A small image classifier, trained from scratch: 27.4M parameters.
Rows from block 5 of a small image classifier, named by matrix and row number. Rows with one number within an expert belong to one neuron, the router's apart. Each number is 500 + 25 x the weight over its row's rms, rounded and kept within 0 to 999. All counts start at 0. Numbers have three digits each. After the name is the row's rms in percent of the matrix's.
Before each expert's rows are labels from the 100 images, of 14848, where the router gives the expert most weight on average: "colour at peak" is the nearest of a few named colours to the mean colour under the peak. Only what is clearly more common there than usual is listed. The data: photos of plants, animals and fungi (iNaturalist). In brackets: how many of the 100.
# router: router (model.blocks.5.mlp.router.weight, 8x256), inputs 208-255
# gate: expert gate (model.blocks.5.mlp.gate, 8x512x256), inputs 208-255
# up: expert up (model.blocks.5.mlp.up, 8x512x256), inputs 208-255
# down: expert down (model.blocks.5.mlp.down, 8x256x512, transposed), outputs 208-255

# expert 4
colour at peak: cyan (49)
router.4 103:513488549498548500546494518467489522491517516559524525506508555452501484501515507515514503469487487492527478504546495464509470509480501516520481
gate.0 091:488487445518491499503479525471502493542495476446455494488485530488483496513525495532520476495471479512477475522478470513480467514468520521459511
up.0 088:482495532521503514518514488486536466542490485517431477478497549486465516481511488511555502496508483500507502503464492486520466551464473492466499
down.0 096:482505496493472500469505493506529500463475487513525444500478483481454555480483457484495520518513459518511456478513519479534495530553493458536524
gate.1 139:487517546514541512525478523494522503493452481510528538504451497481523484507468505485510526457474468465531479476498534490498495520539497505470519
up.1 142:510526512487461515521495534499473507517498448519510475498491469519509470517462497537485478493438499522545478501511520513476482447563492496492532
down.1 139:479548483488513458497526493538532517490510496512478485493492453514457476535504505482467499483479495499488502499522474477506484539518475487467526
gate.2 084:478476466525488497483479536524478541471501515546501457529528470511524500495492485466495563500495474468478522477539554514490539482525504511502468
up.2 079:514503524492485484494467524504457508524528480505522438487521536514479530517506509508509471506525573496501502537485460526530523523498494469538504
down.2 079:507495501539474501492486500469475545494461511522500539501535475518484535486497410495514465503536489506527500488538514507449493510496522505480496
gate.3 102:497500487463525476475469514543494534509515459505496479506510499534493533507542487512499486507521506487524481510505473488495491465500526508507491
up.3 107:484484476507517513502507522494525470467474519477496487537534524477481463525507485475502481510461475465463456523505472485496502475473505504474520
down.3 105:465440509498448461474444489507474511472532549529504504507515494526481470530519522463473516488500511489503504516524515507505515505463490511501472
gate.4 066:537487483502497485514508475503536480483534538560458495530533518497497471469527531450468495481532479490497454480524479480471485483455490498495499
up.4 066:493480442449492463469501472500458517482509467479553483481447522513484536485510486533524537521448545481475497529486493488579555496532528499549511
down.4 064:533497531489523500507491519481494480512475486510555532561513501478504512477477525517504503506554520507545489540517542512470492472504511470518467
gate.5 096:476521480514465508524489484460519526495493491534474470536506509491494494510491509462498493504491490524477531479525509532511473496543488489491489
up.5 093:465519472524492497513498458477511513478507508540451546501510528516503524489473505464501485492485468508499537465500529536487516505536485486482505
down.5 092:486480516475501495516523512526488571474502517509477455479472521472492517494504489468491523489482495476464469513475470537494516524476505490468505
gate.6 101:496533494518507486480510505520462477508468481508518501498520490536502496515504511533505494491486508497497515511483474540514542501525508525523492
up.6 103:507522491481452490559506515476469494541500512493536517469467505487480480518512530503479514465503504528476522488519517461500474499501498548527510
down.6 101:490494483537503490475480508522546510471488491535440451455478533554500522543447481477529547539525487474491519488517510506476547501479502517495494
gate.7 097:497511504498560547459475490520524530495509454511473490531536489502517520508493487456519472501559459489495489485526563530497499555542513500499478
up.7 098:476494497493501412496522499507500471483542513458482516499513500489450492496481504511502504529470531541517523562463438521518505490445471518493538
down.7 097:519540459509512504510493520518548508526456524523486462520492514505448506526478530484501456544484517484487492490523485453504468509549521493473523
gate.8 095:521517505503515526480446555545514529549497477520501476505555443510488472526513485518471491484515528456527491530529516501509478468514502529501478
up.8 097:509499474537471439525471456521424525508488490517532460440492498514448503505500507490472509504452513492479523461490514500529537512529512452486521
down.8 098:477502549479513472532556552486522490495536516518472547480469504481518533486463453463498483456557483512507490515477535517530497488479490482504555
gate.9 103:533524491526513462499515508486530425496506551516475482478504540480457509482504514493517491518507489470472506541508488487509502526458522493517534
up.9 104:546495482527479505502499521504474452506466537539514449449477475515472527515479490515512479551489494491528471472515509501523535502499536488486529
down.9 105:480508510521518494514501495484544482508486468499496565489512489491521525503509497526509494480483525506560511533525535465511496482497496510543474
gate.10 106:504525504481441509529539507471540454503498476502507538522486518497510500480535523534467484497491519542487478494496496492492487490502488514515474
up.10 108:462513544505489499523513534476521531520530497484480501522543510499528442515498504482498487470518496524493513520501485530489477523478490502492493
down.10 108:519502498508547517507518523487524499496508563513497497498519460477491465524515489468474499478527478483504482502549490466516491510493504493468503
gate.11 087:511481493475476532479475529531502505495489515503511471522435496496522517498457452508443529459480465466473450517494547471512533477499483475504506
up.11 074:517485476478442494514516459458506461523535510522467482501512527496484489507507472495544503518537553526498481477534481529500489532477498484527529
down.11 077:550520476532547521498527516498519484482479486482475525491495472488461536474498501499459486512524457509508492543469508462508529501500511518515469
gate.12 072:510468514495483450482492517488464480502500504452537495484491494509459500551495518508554465527456530518504522490544466496526476489507517500505535
up.12 071:529495543495512515492482483547544497478483501463502482470521515479494505481503481531466471494537488492472477470525503464507517515481493471547488
down.12 073:501445488511490472472499495487496499469484497462473481480490517504480522533509484541567524566476490517532564512507480509497468534488493531508519
gate.13 099:481523496511522491504530512480510485503540471467481503503521526447515511479500496529501502535506492567504493512500472507478477504476509508503480
up.13 098:507496511461534525521499508485545527491528463505462597526517495540523478541496536490487497466534485503510482523498497469517501452530473522508485
down.13 102:509450553473490510502477527469460487516524554486524467502522538486514481548504498486484476506517513484503498487506500514518497506507502500467523
gate.14 074:485535524489530533446537501515497484503470471485447495528536487527551473483490467489507494495496489498495463530509525539451514476522528497473502
up.14 075:509525482479510485493485523534480529495457446527500471462496521546483492537475477521529547492505481479518525498519495527516496471521522501542497
down.14 073:501540466532474502514543483500515518483521464480464504476499511515474463504498529453479538512495492526459504506484453534541459520492461509476491
gate.15 079:488489542519499519511478476518498470459468482508507505537484504525479479487530495487497464507455510502498463478525485447504502450528507495481513
up.15 082:513464522503423493512493513514508496524472467490522472508496465486460485478525490526499487518479483500492466496513511493492477469524507504518464
down.15 081:482504500513492514472478511548499514497496484499510452482499508455487498500478485511445526510449502435493514476494488528498522537537503468488561
gate.16 114:514521504452536542502524503486465503450497514520524457522489534528536496540454477509491464523564514514538489521489502513516517494504499464500511
up.16 117:495485444480494518523532471481508506428468547509482499499454501521523499493490484519529476508565452499509440514445491511494507528482546494477512
down.16 117:476479505478524488500533497503528466521486527493491481523464528542505522514477507492501484504530492506488530525484490468540522510513496495485506
gate.17 069:478493501461541497489524526541475539487554450520496535514516469518507541482496493497515493464469520486501497504439519500521533445514489521500489
up.17 068:500495494525489506533460513500548484539493516499499495499534501485494500507485504437517509488514523452472518580488500549496515526503491525503522
down.17 066:507494506499515495515508519486486489497467527531535528528482489490476516501445500492469478533502563516544515500521503507508530522508457473474520
gate.18 104:527503504487502452505517502475495481453493497517550542511543474511498486494520524540471491503512492527523509488508500491525504462514493490490523
up.18 103:486510463512523498481466482513486504526522501505505470443442500442462539469478509492510516471488463473492476478485492509528451539481502498495508
down.18 105:462478505532523475506487494483457509484530513506508512490495537507512485533528515505533492491501466514513521498506506482460516478469522535533518
gate.19 119:497480474491471528501468470482446511535485483506522502471537482490514511527526529509461485502486560501484493487513498504488490462475486479499474
up.19 124:500510545457487500537492553536510509502541471524490528530473515508538507512469501508482503426488505479533486544477513504513542485532468525551489
down.19 124:509503531522489457490493503484517470481514476506482513504503493536495530498520467492528460512518531509504512475530518448487532477481539503502492

# expert 0
colour at peak: green (27)
router.0 088:481509486507469500537539522500552509543502534534503529470493471505469494514450450475525526491519487475513537528542533529510498527499507503520538
gate.0 142:531486547527496483498507510495484523453551459499476470541512536487479514518485496522490471534469492524502499501502471513496496504528493454499536
up.0 146:523503540506512495487521495499485515461552456513482487549519531513481542503490496531497471524471485534523497533509499525494508515543472460520534
down.0 142:466520530523499514524509464498505484488496491457516511491507503465515489475525523491465495508498541489479518494484500517547522510502478503474502
gate.1 067:506505509543495449476511463522474510518487511481485497507486508498408464478493508474438472495536509533460481517527548500510519500496512452533501
up.1 064:525481480500515489471447512479474462435513467535493525530526514507510548463472492490509528498578528512513524511536471520534499471518527488486531
down.1 063:478503526502479491489522477544476510525463496499513562502503476537506459492524492520504498458484500499487570497466500524478557523479494496502463
gate.2 123:527475488508514482520507550456517498498515528473483533522555494499528477502538497475535456517503497489496522526539482517509501504478504517523520
up.2 125:463537520483489522510537540466505522497544470490463511491492492503551449501448459474483554441494472516463485498503506519513469485509453543489497
down.2 122:458472495515500503507479492534499426530479484504499495458478477504503531513502497529524485530509534505528529517499516487505523511463480474480527
gate.3 118:479519479518530489505525507486519469518498524504474519516521522515480504499479491479502484493552479522459491513543486469488519522477484507488481
up.3 119:498491460524512543521517487462525493461507524525451553525512486476532482464516486507545553477543462475495480548535479480496491504471477524461492
down.3 121:504475519507524474432470502535462488511487483501530474505483478539484553511495510510530490504501526496539559491463492520510551502513474516498520
gate.4 107:495495494475502498514509542500542455497516520477491487507497516454490488537456499496488493506524533490465539532558516509495510496461493504527509
up.4 106:502504436490506503510490492502527515480511470537506504490491529476537509484481523499517544462500488518504495508462466515474502498509456516518488
down.4 105:450478511478474522524501497474469551524545507515518502473449489497541514534495482516512475466488525518525513474508497499530493520522493524507527
gate.5 092:504502446500503563463466496535502447531481498509475453482487472496467460479534486521515508508512488472505489499465497482455507507487498474481532
up.5 098:521482557517493450513497497472490532499520523516552513521504540509535509519525527479496483507498512491496486519506456479516519496485519535543480
down.5 094:515525493541528506530490531510502514482484490532546502500443443487506541501482490503467503528488515486545481471515503495506507487531488479529524
gate.6 116:494505409504515511489479510492508513506484458504487503493451493521485500545467518514476512528492508477516490551521470481477500468498516505531500
up.6 111:487499551506503506482495517509502494489557475498481496492573491491519495492490493468516476515517512518465539451523544503504493490484501512494468
down.6 120:502455510485504500478482544490474460516460540481506538505504487518491536502481472509513463537496541521504510502477501490524489514488544493457560
gate.7 139:484506464496490462534481485459485524490485506535488490512484529519512452512479566478514531474494472512467528485530483523528472477499532520490517
up.7 138:492492516468552485446501525519495476520524498450544489498513510469482545496498502499491442546509541494511510510505490453509520510511506479490502
down.7 139:525464541458481485484483546497459486495521493502537511511509516501488520491509515479461472505518538525503495495482498502561511462522509517504497
gate.8 079:462515478463498501489562525493532505519521425428499497518526504472521501496510508517499523496471510512481477528510519501488481500502501496495463
up.8 083:489523482463477505487486526517517497571495459533487439518490512522509486569464509479491507490500526494501512482548551497452473475531534506545495
down.8 081:486508532446479495485514530505481537479508463499519507516517491514500517507467507510491494492504567513529532536471507557514546519522439521502446
gate.9 110:527468456497508451523474521515519532501555519473475514510523499490516538497504480510522449513523526479503551549493445539469494481402462530485514
up.9 115:515484447511496452501474463518506490528510526512490497481478521536470539501502508505525492526528524479521517536519480487452520514432513493513507
down.9 118:504512513510466510504554506480510519477521517465493502516491570441507483491498464496490531486469441517514468478487479537430513521510454505503505
gate.10 066:514465500503472504518502528505519483519528471502509422496486509507461505541494557508499500547491469518475533490498550481491466478527497493510529
up.10 065:539489481518454505504518541468470522508524492498516487521511534520485466524485505486496482514445523509490515488536421503487513468499547512482524
down.10 062:506492479489520537515468518505525523508514522501507514504489459507509498527484533530490524480485516485540485484526507495487427478500493511490526
gate.11 114:498506497480503506519548539493514532557468486487501488508482530468480518480508496509494478518486493517501449529412468527493443487500480505481531
up.11 120:480503478502501495474478467510470468479508510496530501495465513517472523512499535527496514491499508485512469491548515444493538501509528501494523
down.11 114:503477456492502497488513535465501507482490502479511493524460486485470510486474562490500493523484520543499463514465457473534508506492483486443517
gate.12 071:501496539489512527494494510462451509497468496512510507546536452523574466475530482477486515479503477517509488467529511497500456452548520500463493
up.12 069:497490452501473524516524538480509525497484500511451511522499512509493507496498514504522507486471517513518486524477472523479457469518481535493469
down.12 064:540499503444487538500505481523497438534504481473513472506481503483478453500539510481549505511545474508471478510496477431552471481498501478520497
gate.13 103:523485549478469436511501495534478525453544480471511526519469524490455523457509476520495505525499564538477556531484453435547481487473513513532519
up.13 102:506512505508517539476472511459461484548497506570536482521496524517556505514467521508485506490501460491549475468531521528502485512580500494489505
down.13 099:476531495460502469491483495517512511498501473542512521512532476506475496495478491491501477529527532515513525514533521511482470509482505501505509
gate.14 076:471466506484516486483486482488457506517472514549515493488508537512477536517468487488513478496454483486515535493511547530487512500494470508508495
up.14 077:514510433525479538536499503507522503523474483515474480508445501457461520475516521486504527499503510511520480473456532498485498500485515475541499
down.14 079:474483510479491487496509485503464482525499504476535489493486491472527465512506534537513488525478546467509499498497505516496523484490487476471477
gate.15 086:505461523487489527480470489504490447519456465525510494499535517532527522475525488488543488502506507510497483450500516471450478484514524487461512
up.15 080:498498486496516472495511504500501471448502455471442519530476505506459512461503489501549474491507495553472460495438464487508444487487503463492517
down.15 076:512470511452486465519498485536486498503539486491487514504535535507507487473535524502541501479507536489470480494498495495487493505439497479552451
gate.16 093:502526467535462502517470460565552512488466514536495492510468481511458432491498461413465489516506494478463498513515491478507521501528537477501499
up.16 095:508482528500473491507505483485491487526497482525517490486509528504519495481527532522539544550512502503511508500511486471471477475490532538491544
down.16 098:480508519491532521446530466551462485495489478507506490535514446483508528476475498488506527520508505491538510503496545506507541532497471510491490
gate.17 135:490482509496528509506522552495502503504556497500458521489451482500500499502497532489485487492535512536477518498473448456501452486473468490502508
up.17 133:502505485496529473485498498514517508443546491460444518472465469537552492525483554516497532483505478497494530501515479451501501466507487510515527
down.17 135:459492499550504516518529477461495548428470520474496516503480465491507528467507477504501532508478483486484485489493480515510541491485498527463490
gate.18 085:472489519511495517500487521496468527531517543530549528469532505510494468513484465446547523504538477503496528483512493480491477518488507511521472
up.18 079:497503537537461539488492500467508501470479514543526455501569503529524456514493494509505511531481480454469511522539489540488498503496504520479495
down.18 082:480545452499508528518530499529551507497479459484470485445451502471504541490502478509511568484481486491566485469475486524487495482510506487530513
gate.19 087:501512532465484471480529534521531474497487474442513505547521512502502478494496529527489462549514524508467503526501519494523473461516508461502487
up.19 079:516533494508516496478475488498463444442460491514475514462491465508505481480545501515488526500509510486470494514464488528568545498505495472458464
down.19 077:497477485477472508522477541520537483529504479500473525521519500483482468499473490519508482498469499501484510497509460479467458444461500483510555

# expert 5
colour at peak: grey (80)
router.5 104:524502502524499497442435508515503500482493473501502407491507476511486504532518507557470514564498520490489540511543491515505520473484485503527497
gate.0 101:540511517469501446479532478507496454512524429454513534504492566521488500478520501515530463527522542515522517519476464531548535484492467468473519
up.0 105:475514478487489511524483471508528524491482472543516486490482499529557533486490537500477490473495499487490485506512554510450514546554498498520484
down.0 103:493512486507483497457495497513526513500479519475520474478514485485441489514493472524533521528482482483527526498505509511467474543496506519447516
gate.1 117:522496479558477513503488480464510532484482521493446538486492509475497482449517499447518522491544455516460511465480444528500512527491534489461495
up.1 114:479497454498505438478481459535500483479485489512507515511486470511443517524458532480513472510487539471521482506456531486508498512517482457480523
down.1 113:514537505526502500513497535478508508486496491481480554503515482492543443510501492533460515470491471479510485524545476492497504457492495509440502
gate.2 075:495542514505542493521498481494482536479524499504513487507498498504532473492538504523517501475494494495501509472505515453484519506502533495487486
up.2 068:478489549537561514474505493515464481473536439515482488527507498494545503523521502544525519518523504488522552484532536438503517472522468497494529
down.2 068:487483549551549477501510503481474508497493536498519482516496497482468501509492472497464509532487524508533527515516480518499516519531496492517553
gate.3 108:516491515501476525504527465460485484506475484520507459496540525466516531515504538510493504521465508565504487459524516494517477512520508461479512
up.3 113:534517522502543512445463461536490484485466454517491459509495539519530504501477441476468473507502486467495489440499522475477561462518502456508472
down.3 110:465496510465489496484536495514524520494455483464473507457503516455494495495494486474564517479503485497501489525509541552501505532495510503540484
gate.4 093:486466530508480497519517512508487526508489532535501460491495475488472475476461471449506495501508487510488487470522530518502511520493522443498533
up.4 093:510484520493499517465469466540483507478492467517499515493486481503487499495450475494495523475515475472522492433511539493509537475529519461541539
down.4 094:492522501511531483505509452540524465469466555478509484473477466491483472510508500468468514517509487497509470472461498507481547551518491485450543
gate.5 117:486486524498498468509532535483521534500526474492451533523500496471481483527466520521447493482475520506501507537522460503521497497519486477524545
up.5 118:495509491517489462502520508479521552485511485516455535481480477499479480532458506523446491486491530502495532539514485505504500521535493489535531
down.5 112:479503518558535516537514467511504468519478495552497503520457496493473525505486498464483473516531486498474497518491530451519544561505488501514505
gate.6 089:518530511478550466513512557524484460541521473479511495532501526466478501510475498472475442501446510523559515509481520485525497501499503456513544
up.6 087:484539463511487522443502503530458500495456478494507515504522490525469518492500503508500511525452502525479522480512529474450481499489511510495458
down.6 088:518517495565506437523498536489530502486477494520489456509480484512488486501463489505483467539493478513469491516535478502510472516484524493470506
gate.7 111:501516491544528508536506534490526499524491510497455492497507466511496438530517498471491528478484467479460475513519486484500477473484511494506504
up.7 108:451531500495509521516504492514502552532484482499466460496492499502463472532502481479477534484502503509472489525507476502534487504492507517556496
down.7 103:473518565468504491505522488516513503539510494498550474509475504494490504480484510443501455483530503532527517463460518493532509528521469489527494
gate.8 090:459463456501475520510515519470485510486503560486482481501535516494512460481501477447483461512494520507453475545470454526473497519484500475502502
up.8 090:509500478497490499498553435467511519493499467490491487512480555542534531496504511511519469499512538525497511468505532501533526489530498493518440
down.8 089:482480478502518509490528459457465487515490532501547532486503520492509533475547536525474492510505537523477475481501494489499526522496498514512475
gate.9 096:477471526504514497525490511516549521507510511511506530499497517495481504484470496458523468486558499467503513523512540486527516511480524503514488
up.9 088:519487555489481471523516544506527517492517482454521496480501508482483481556460503525521464509508505495502510487541521462477496478496519502501508
down.9 091:485560458532453518528549503498532547514479502490446512435463509464508472498495504528462536461448491464478460505481451536500524537510505507477496
gate.10 100:484512488512490513508526517472514514529479520496507536510498502505546496491495519528487484492513469563489456457499501473454458472485484512490497
up.10 103:507476446497480538443463535520478523517500518509527508523476487486540504485475485499487509522524466464486508506487507496467509464456495522463488
down.10 102:513500501525534516533506466504540493505494510522480540495522505492483478513485508494536505484510506467491541542511513531499513550520457522522478
gate.11 106:507508481452461519524467497438501454554505530507514504532494522492497484510541486510509466472506507501482517546519486504507466485475521534518500
up.11 103:506507522478508502515455532484493501564517505522491433545497483480501484516520483510443471497476519484481537534522505491487466482508494512530509
down.11 104:501507538528593488488499510527504462502494460494462478491513521521516518491518512508507446538513495487509508526482508493542518503501516488458506
gate.12 083:509515525531544557489504530504480499513460492501513510489495502468491484495492488515506492502455473519545485459524508462499509508540495476486521
up.12 080:565527509476521493541509535493509478482492517479492527493491520496475478504505516519445536484513475510499482515546460472551473490520506509538477
down.12 080:499532461503499487472487486525487487494521470490499513494516537512525476489485477516499539518445517436522542499518493523461545490506498509515474
gate.13 093:533503440486528550491503489477485493491508481520503528546520516499526500499506540539498473532486502539514491508469525505478474503522479514501494
up.13 092:482532482508517462508548469512526519519466500453502500460467508499454555479485478507490485494472494501527467498440478464499514541524490489529521
down.13 093:538497469478441520495525499504506554524511499480493494470455505498525507465507507533470469487490464537504512459475503503504456506549518482516516
gate.14 078:498508506528519541483493495514497516532475500528513475493476509516504549480488475487487467536482501476499474471477536509476490457541519483503501
up.14 078:528525518468497453487482500502451502488500497458493483473478536483511448504507508530449497497507520503528482514525462523505477436495515471516525
down.14 078:507470501506463482494488508504496511521457521474480501452490480492493541490499510543537562506478497454533501514522469525501536529483511514507514
gate.15 104:496500543528534474487494434473501490484546481500504533500504495496503514485460520505515484513527489510502544511506498441533525535511501495475545
up.15 106:464516545526537477489543434509540505457522480488471530473512485508486491484493478493525483505515471514487540494495501447498531543495494508513529
down.15 103:485467518522492522536496528484504507565458536494492545481487511488495494479497498466520457476504550475489496504490483510524500516484514474491515
gate.16 110:453499552525535481468533462528481485518554474480456468498531507470480500514508468527512500535517501540477502511507483512510466517485494503505499
up.16 114:493503489522485469496504500501499488514488470497480487468472487501458537521441515460484464522520538502507493537493498480523560507490469505466506
down.16 114:539518505491508510526514501510529451551519493485477554490462487480484510483486496429513465444562514483482502502463516530535527516490492505513505
gate.17 093:499479531528508478500510542466489509493482484483541511521484535481522516471497494528483488495499527494485485432520510504512502437511483441514486
up.17 089:485501476472459467533490517522507550520509479551530470471492503530444511518537486523513505517483510479492512510525495459469497504460571494528486
down.17 088:468533497496492526520528468514501467530534534513518508467526503461524455512491497492511464486477534459447511515525520507503525511504497477527470
gate.18 093:490481509521483502472499504493525466486452566531489455492481534480421524507425467445538489546478474496524492470519526489497522516512541480483522
up.18 095:506477512526519513489500489507512472473522506499416477542509505466472538491461506469535505539504492517535484496507517527515482502479523459492517
down.18 099:500461504510476477504499510458484511550472542497516522515507513489494484521511525508538474506525492520505497545493505487476484542495496529492497
gate.19 101:515494493519494516528510531492501502553427482516512481474490530525470522503530502542532464518430482479480502496496480455501520466526548448519516
up.19 102:509494493486515459494489485506470574488521461504518507517425476507474483510520537539442522483486509501498508518481478495502501460501478494537519
down.19 102:529548512489527522534507518530497441524506490552485464472509492518504536520461508511474493496510497521507517563478556494487545528510512528528462

# expert 2
colour at peak: brown (76)
router.2 110:477503488491512532454539499483497495509470482460498543541537522511497542457496509520526491508488476520497466506478518487488483476510529458485457
gate.0 104:498435513503488481473480513504451503468477455514504504525485517517523492513478499484532494517478532526531496466471473513481476458491474507498507
up.0 102:521465501517458469471510514485472498480487455471492509544492537524537488495495484502530510522485510518507481468482455543453506455495471468507479
down.0 105:464510501533477503496484493494511466512464489500489510466476503524486506485453455541473520513463525496529533504490495549496551498505523500522523
gate.1 110:517563475514513491520531466472509458469511500468486502493520539504533449489520478495489494505514532527503475483507451520462498516464489488507506
up.1 110:500469485470476543481495528502508515496480512507485527504472463518504484474491500498498531470495492476461498526453485467549522472499504486439525
down.1 112:491512530492497475493510521437490501535502489486506517476500546499515534478458483547495483470460511511494492531496491524520525488520519541529512
gate.2 080:476481551454487491516487510487476554470508495512534523520489520528516475493484532498507534417472518491458492524507512503547505484506513514553521
up.2 077:487488504521456512517490490500517488459481520495497486499457549547497489469497457471514481498506511487455511486481507544531505499500501489526485
down.2 077:496517475479463470518513481482497526603496498529539488458480585491449499509479535497546497492441505522510523490482493520470506545530462538520497
gate.3 120:525511453469518516531494510491540526509532494480487510492475463518537474516520512548513470499496522506518494557447455483493451508500490532512486
up.3 124:502499537502504513505506484504474486555483491513524475477514539480506499517528507502527512521506496523490488501507502502456495520509529498509522
down.3 123:498519470507486541508515458517565504478453536499475520489499497505479504479540450535508527488501499465527490483510498481481518517520480517499461
gate.4 078:476495508522528532501471527477529482472488540546461496450517503521509500502489454474536509518514496460477509528525480482496513470483534509478519
up.4 075:488458496532478493484494523492528479477508530475459511504544498494493460507496495469556544511501505519472528493503452542486483509446474485466499
down.4 073:528497548482509498492510461534491476520516523495521434512532481515499517502512506520504495514518502455465494458510513533508560572526466502515502
gate.5 101:490497448501488515543492516478504507548493513523483450478535502481521486544508460504514471543500526490497501518534504547483467515466541509489490
up.5 105:521511512486485478499532498493512456481518518486535482480473512470507550466482515467468509478523500509521478458469534501535522506543479467528510
down.5 106:551490530456497477507510533468495490506508468501499519502549506538522530526531529530534472479485513549538466477533478510495480481531503527486514
gate.6 120:475465482507485496503477459512526521497493548529469527456487502529524520489469474464519455479530484463491500510480512535492516517537512522536471
up.6 119:492499517465513461519510512524489538495503429474518478521469524466470515473500541507492489525453531490512473482492500487506489484535492465521551
down.6 119:532485529459456470493480519523511495490462500499508492463513515505491528461475500482499499533482514511494476485516490491502476503524522461524503
gate.7 080:504516509485533497497465559507481495490520481510491511465479494542494497532470497493471479465499497491497483513546476500511499469504543522455542
up.7 070:492498492499492500521479477456547481450536534499479549501505457478527507460519471497519481500514533488555497497530498503510496512511510498494489
down.7 072:527537500532501503525519514513542479503485523494475525484508429535491512500526492519445540476505465498487504491532505497450496498509495509510498
gate.8 108:492514477501510456523503487527459508519523505553494520495502497558486473559473514455457472467548492491484525529500528530486563512526526480550478
up.8 101:493520511518512472499495472527465476493535488519514525565535469555494456521537503494453506526536484485482527483490521534503513471534500495490525
down.8 102:509500485472533552483500509513498489505471451469475522465487487511532493487488498551469480478523503518506496528461515503481483492510496482525464
gate.9 116:517510486476524554505502526480504503538517505528489494459465475472513538516480504506456502490547531508582508532487530485514443507526464535513497
up.9 123:489532527484481500546496503527498495540463493568512516470520474504496492506475501497494521492521512494520517476471556545529517548544492501472514
down.9 124:493506489492521506452485475527516566465482506503506476515439494517432524479486476475504545490511472505502498454476500497528488500524499496469507
gate.10 108:576492484495487528487487551564492488516491462517503496505528536501498514508512512510497473540507526488512528498520526504523519463466497457530464
up.10 103:549491491499513517498518556553526473478473495490483479505534512488512479493525475509518493534518506456506537522515530515513521457461510455515493
down.10 099:478524499498476487527502451534536488504514474503494504465490486504498459518476521500496496489500510486489506488483497522512523531517464513472530
gate.11 114:549512485487491538479511531490489481538480489513510463495511548498488515512489538510499492557516512514476488531472497474496523503500527483496494
up.11 119:423496541517512470516469461524475549502509532520526521463491469499502488527481466462496505477473499458527511472518516535500510517500485528498526
down.11 117:513498486540533522502526546489495498531501501511485491521492470483516515499494506492456491514505478520488479527495485464506519494480487476465524
gate.12 089:515501545470558510541525532516503471522534515488465498524471524479483509506501512526479495470495479491492452526502475430550506519464496520486516
up.12 085:519499467539463501442497471498498507483488522490501493501504510529510465471509459492546546545460509530498533453495446509444504532489498492459524
down.12 081:521523448476524510509524475519543510544482509523486491533497503463460500498454528518484519496519457512490472517505511462475486524520522512496504
gate.13 135:510505474576495568521508511510537492506511467463461471493513486449543515480531513496477536522522451456462485490493493523466520493502506476471507
up.13 132:488523487501510515521542486478518511522503512501498519512514455508512489505484490526491512516461497547565496505521520470458497493534493500525468
down.13 134:497462523484502491472496479530468493454511494489536489522523548489483482484554507491527521530528499503499530508446508509515513533491503481510487
gate.14 086:485467527524476516484485497527479491508489527506529464499471501507476492513454504493531535525489479478491503501506534484497513514499523473508531
up.14 083:495496514498524470526486506508481521490524525547473485499517438472516494533513481496493476451511488470512510515559519520470509521489510522523468
down.14 083:488492539549493512504474522523494486494484494507484505497483480537537494529468461477510532516482528478493514468535481474541511471519495496509508
gate.15 069:524470508542514494520452517492451516520543507496497479477534477504532456555520500492479484550524495471503515520554485505488495499511542476507507
up.15 064:519529510471517479512508510527551507465471448517457449523492518516522491504522471489490497504492495488509487475482513538516505455505477483525489
down.15 062:508549518502540495470508514499499517480503504458508529560527483497551443518510491528452524469481501488516540489521496508449507487499485536477495
gate.16 085:501484458536471479481476512513473503510467483522491525474472514509475497510501498485512485521477478487475504493555502491441487471464525486536479
up.16 085:520507529502511447532514521477543525488527510487495483524523454499520528517515508518524519479447502507529531486529524489474505501514472545507483
down.16 086:516516518462515488516509540471500511534472527504528543545508491513532544455536492499501445494511515508533461516494474440530494457492490517469504
gate.17 100:519516461514505498477475512496501529510503455527476455509464499536497532504518480518524501488490481503497488487497546453458506481485544535509464
up.17 100:529518471511509514494510510504506504505510450484471474521448532556474521485523513517528506467499469522491481496493531445469495469489525529506460
down.17 105:479478478488455493514500498512487532493529536513542491492504495487487538490523531484467495488482528494525521444495540557463496553514474506537497
gate.18 109:529477514522491532519488547496470503509522532497508470531501460489512506522498476517411511522507477480518481543525524504464495497500509513495502
up.18 117:478497489471494476476477498504492524490516475501505512524497496495526479510484514492551516476447475499489489467485507514475508523524484489465535
down.18 111:497529465523507485516480494536513492503518458540499507508503478510455501521493517487471495480529511495504505498486503497497523466470502506481496
gate.19 081:504471468492503486449468497516466490483496499500538482491532540492493545491499505493510477531493520495490506492456481489500515491470516519499486
up.19 076:460491476517508509492516464510518504549466538555508528517491480515462498501494481522540455510475502521501481530472498476500490532504533523504488
down.19 076:537518472509506529504493513520511480531439540517513466482515470515479490513478501499494493521471517488527457509534488494494488491483501464467504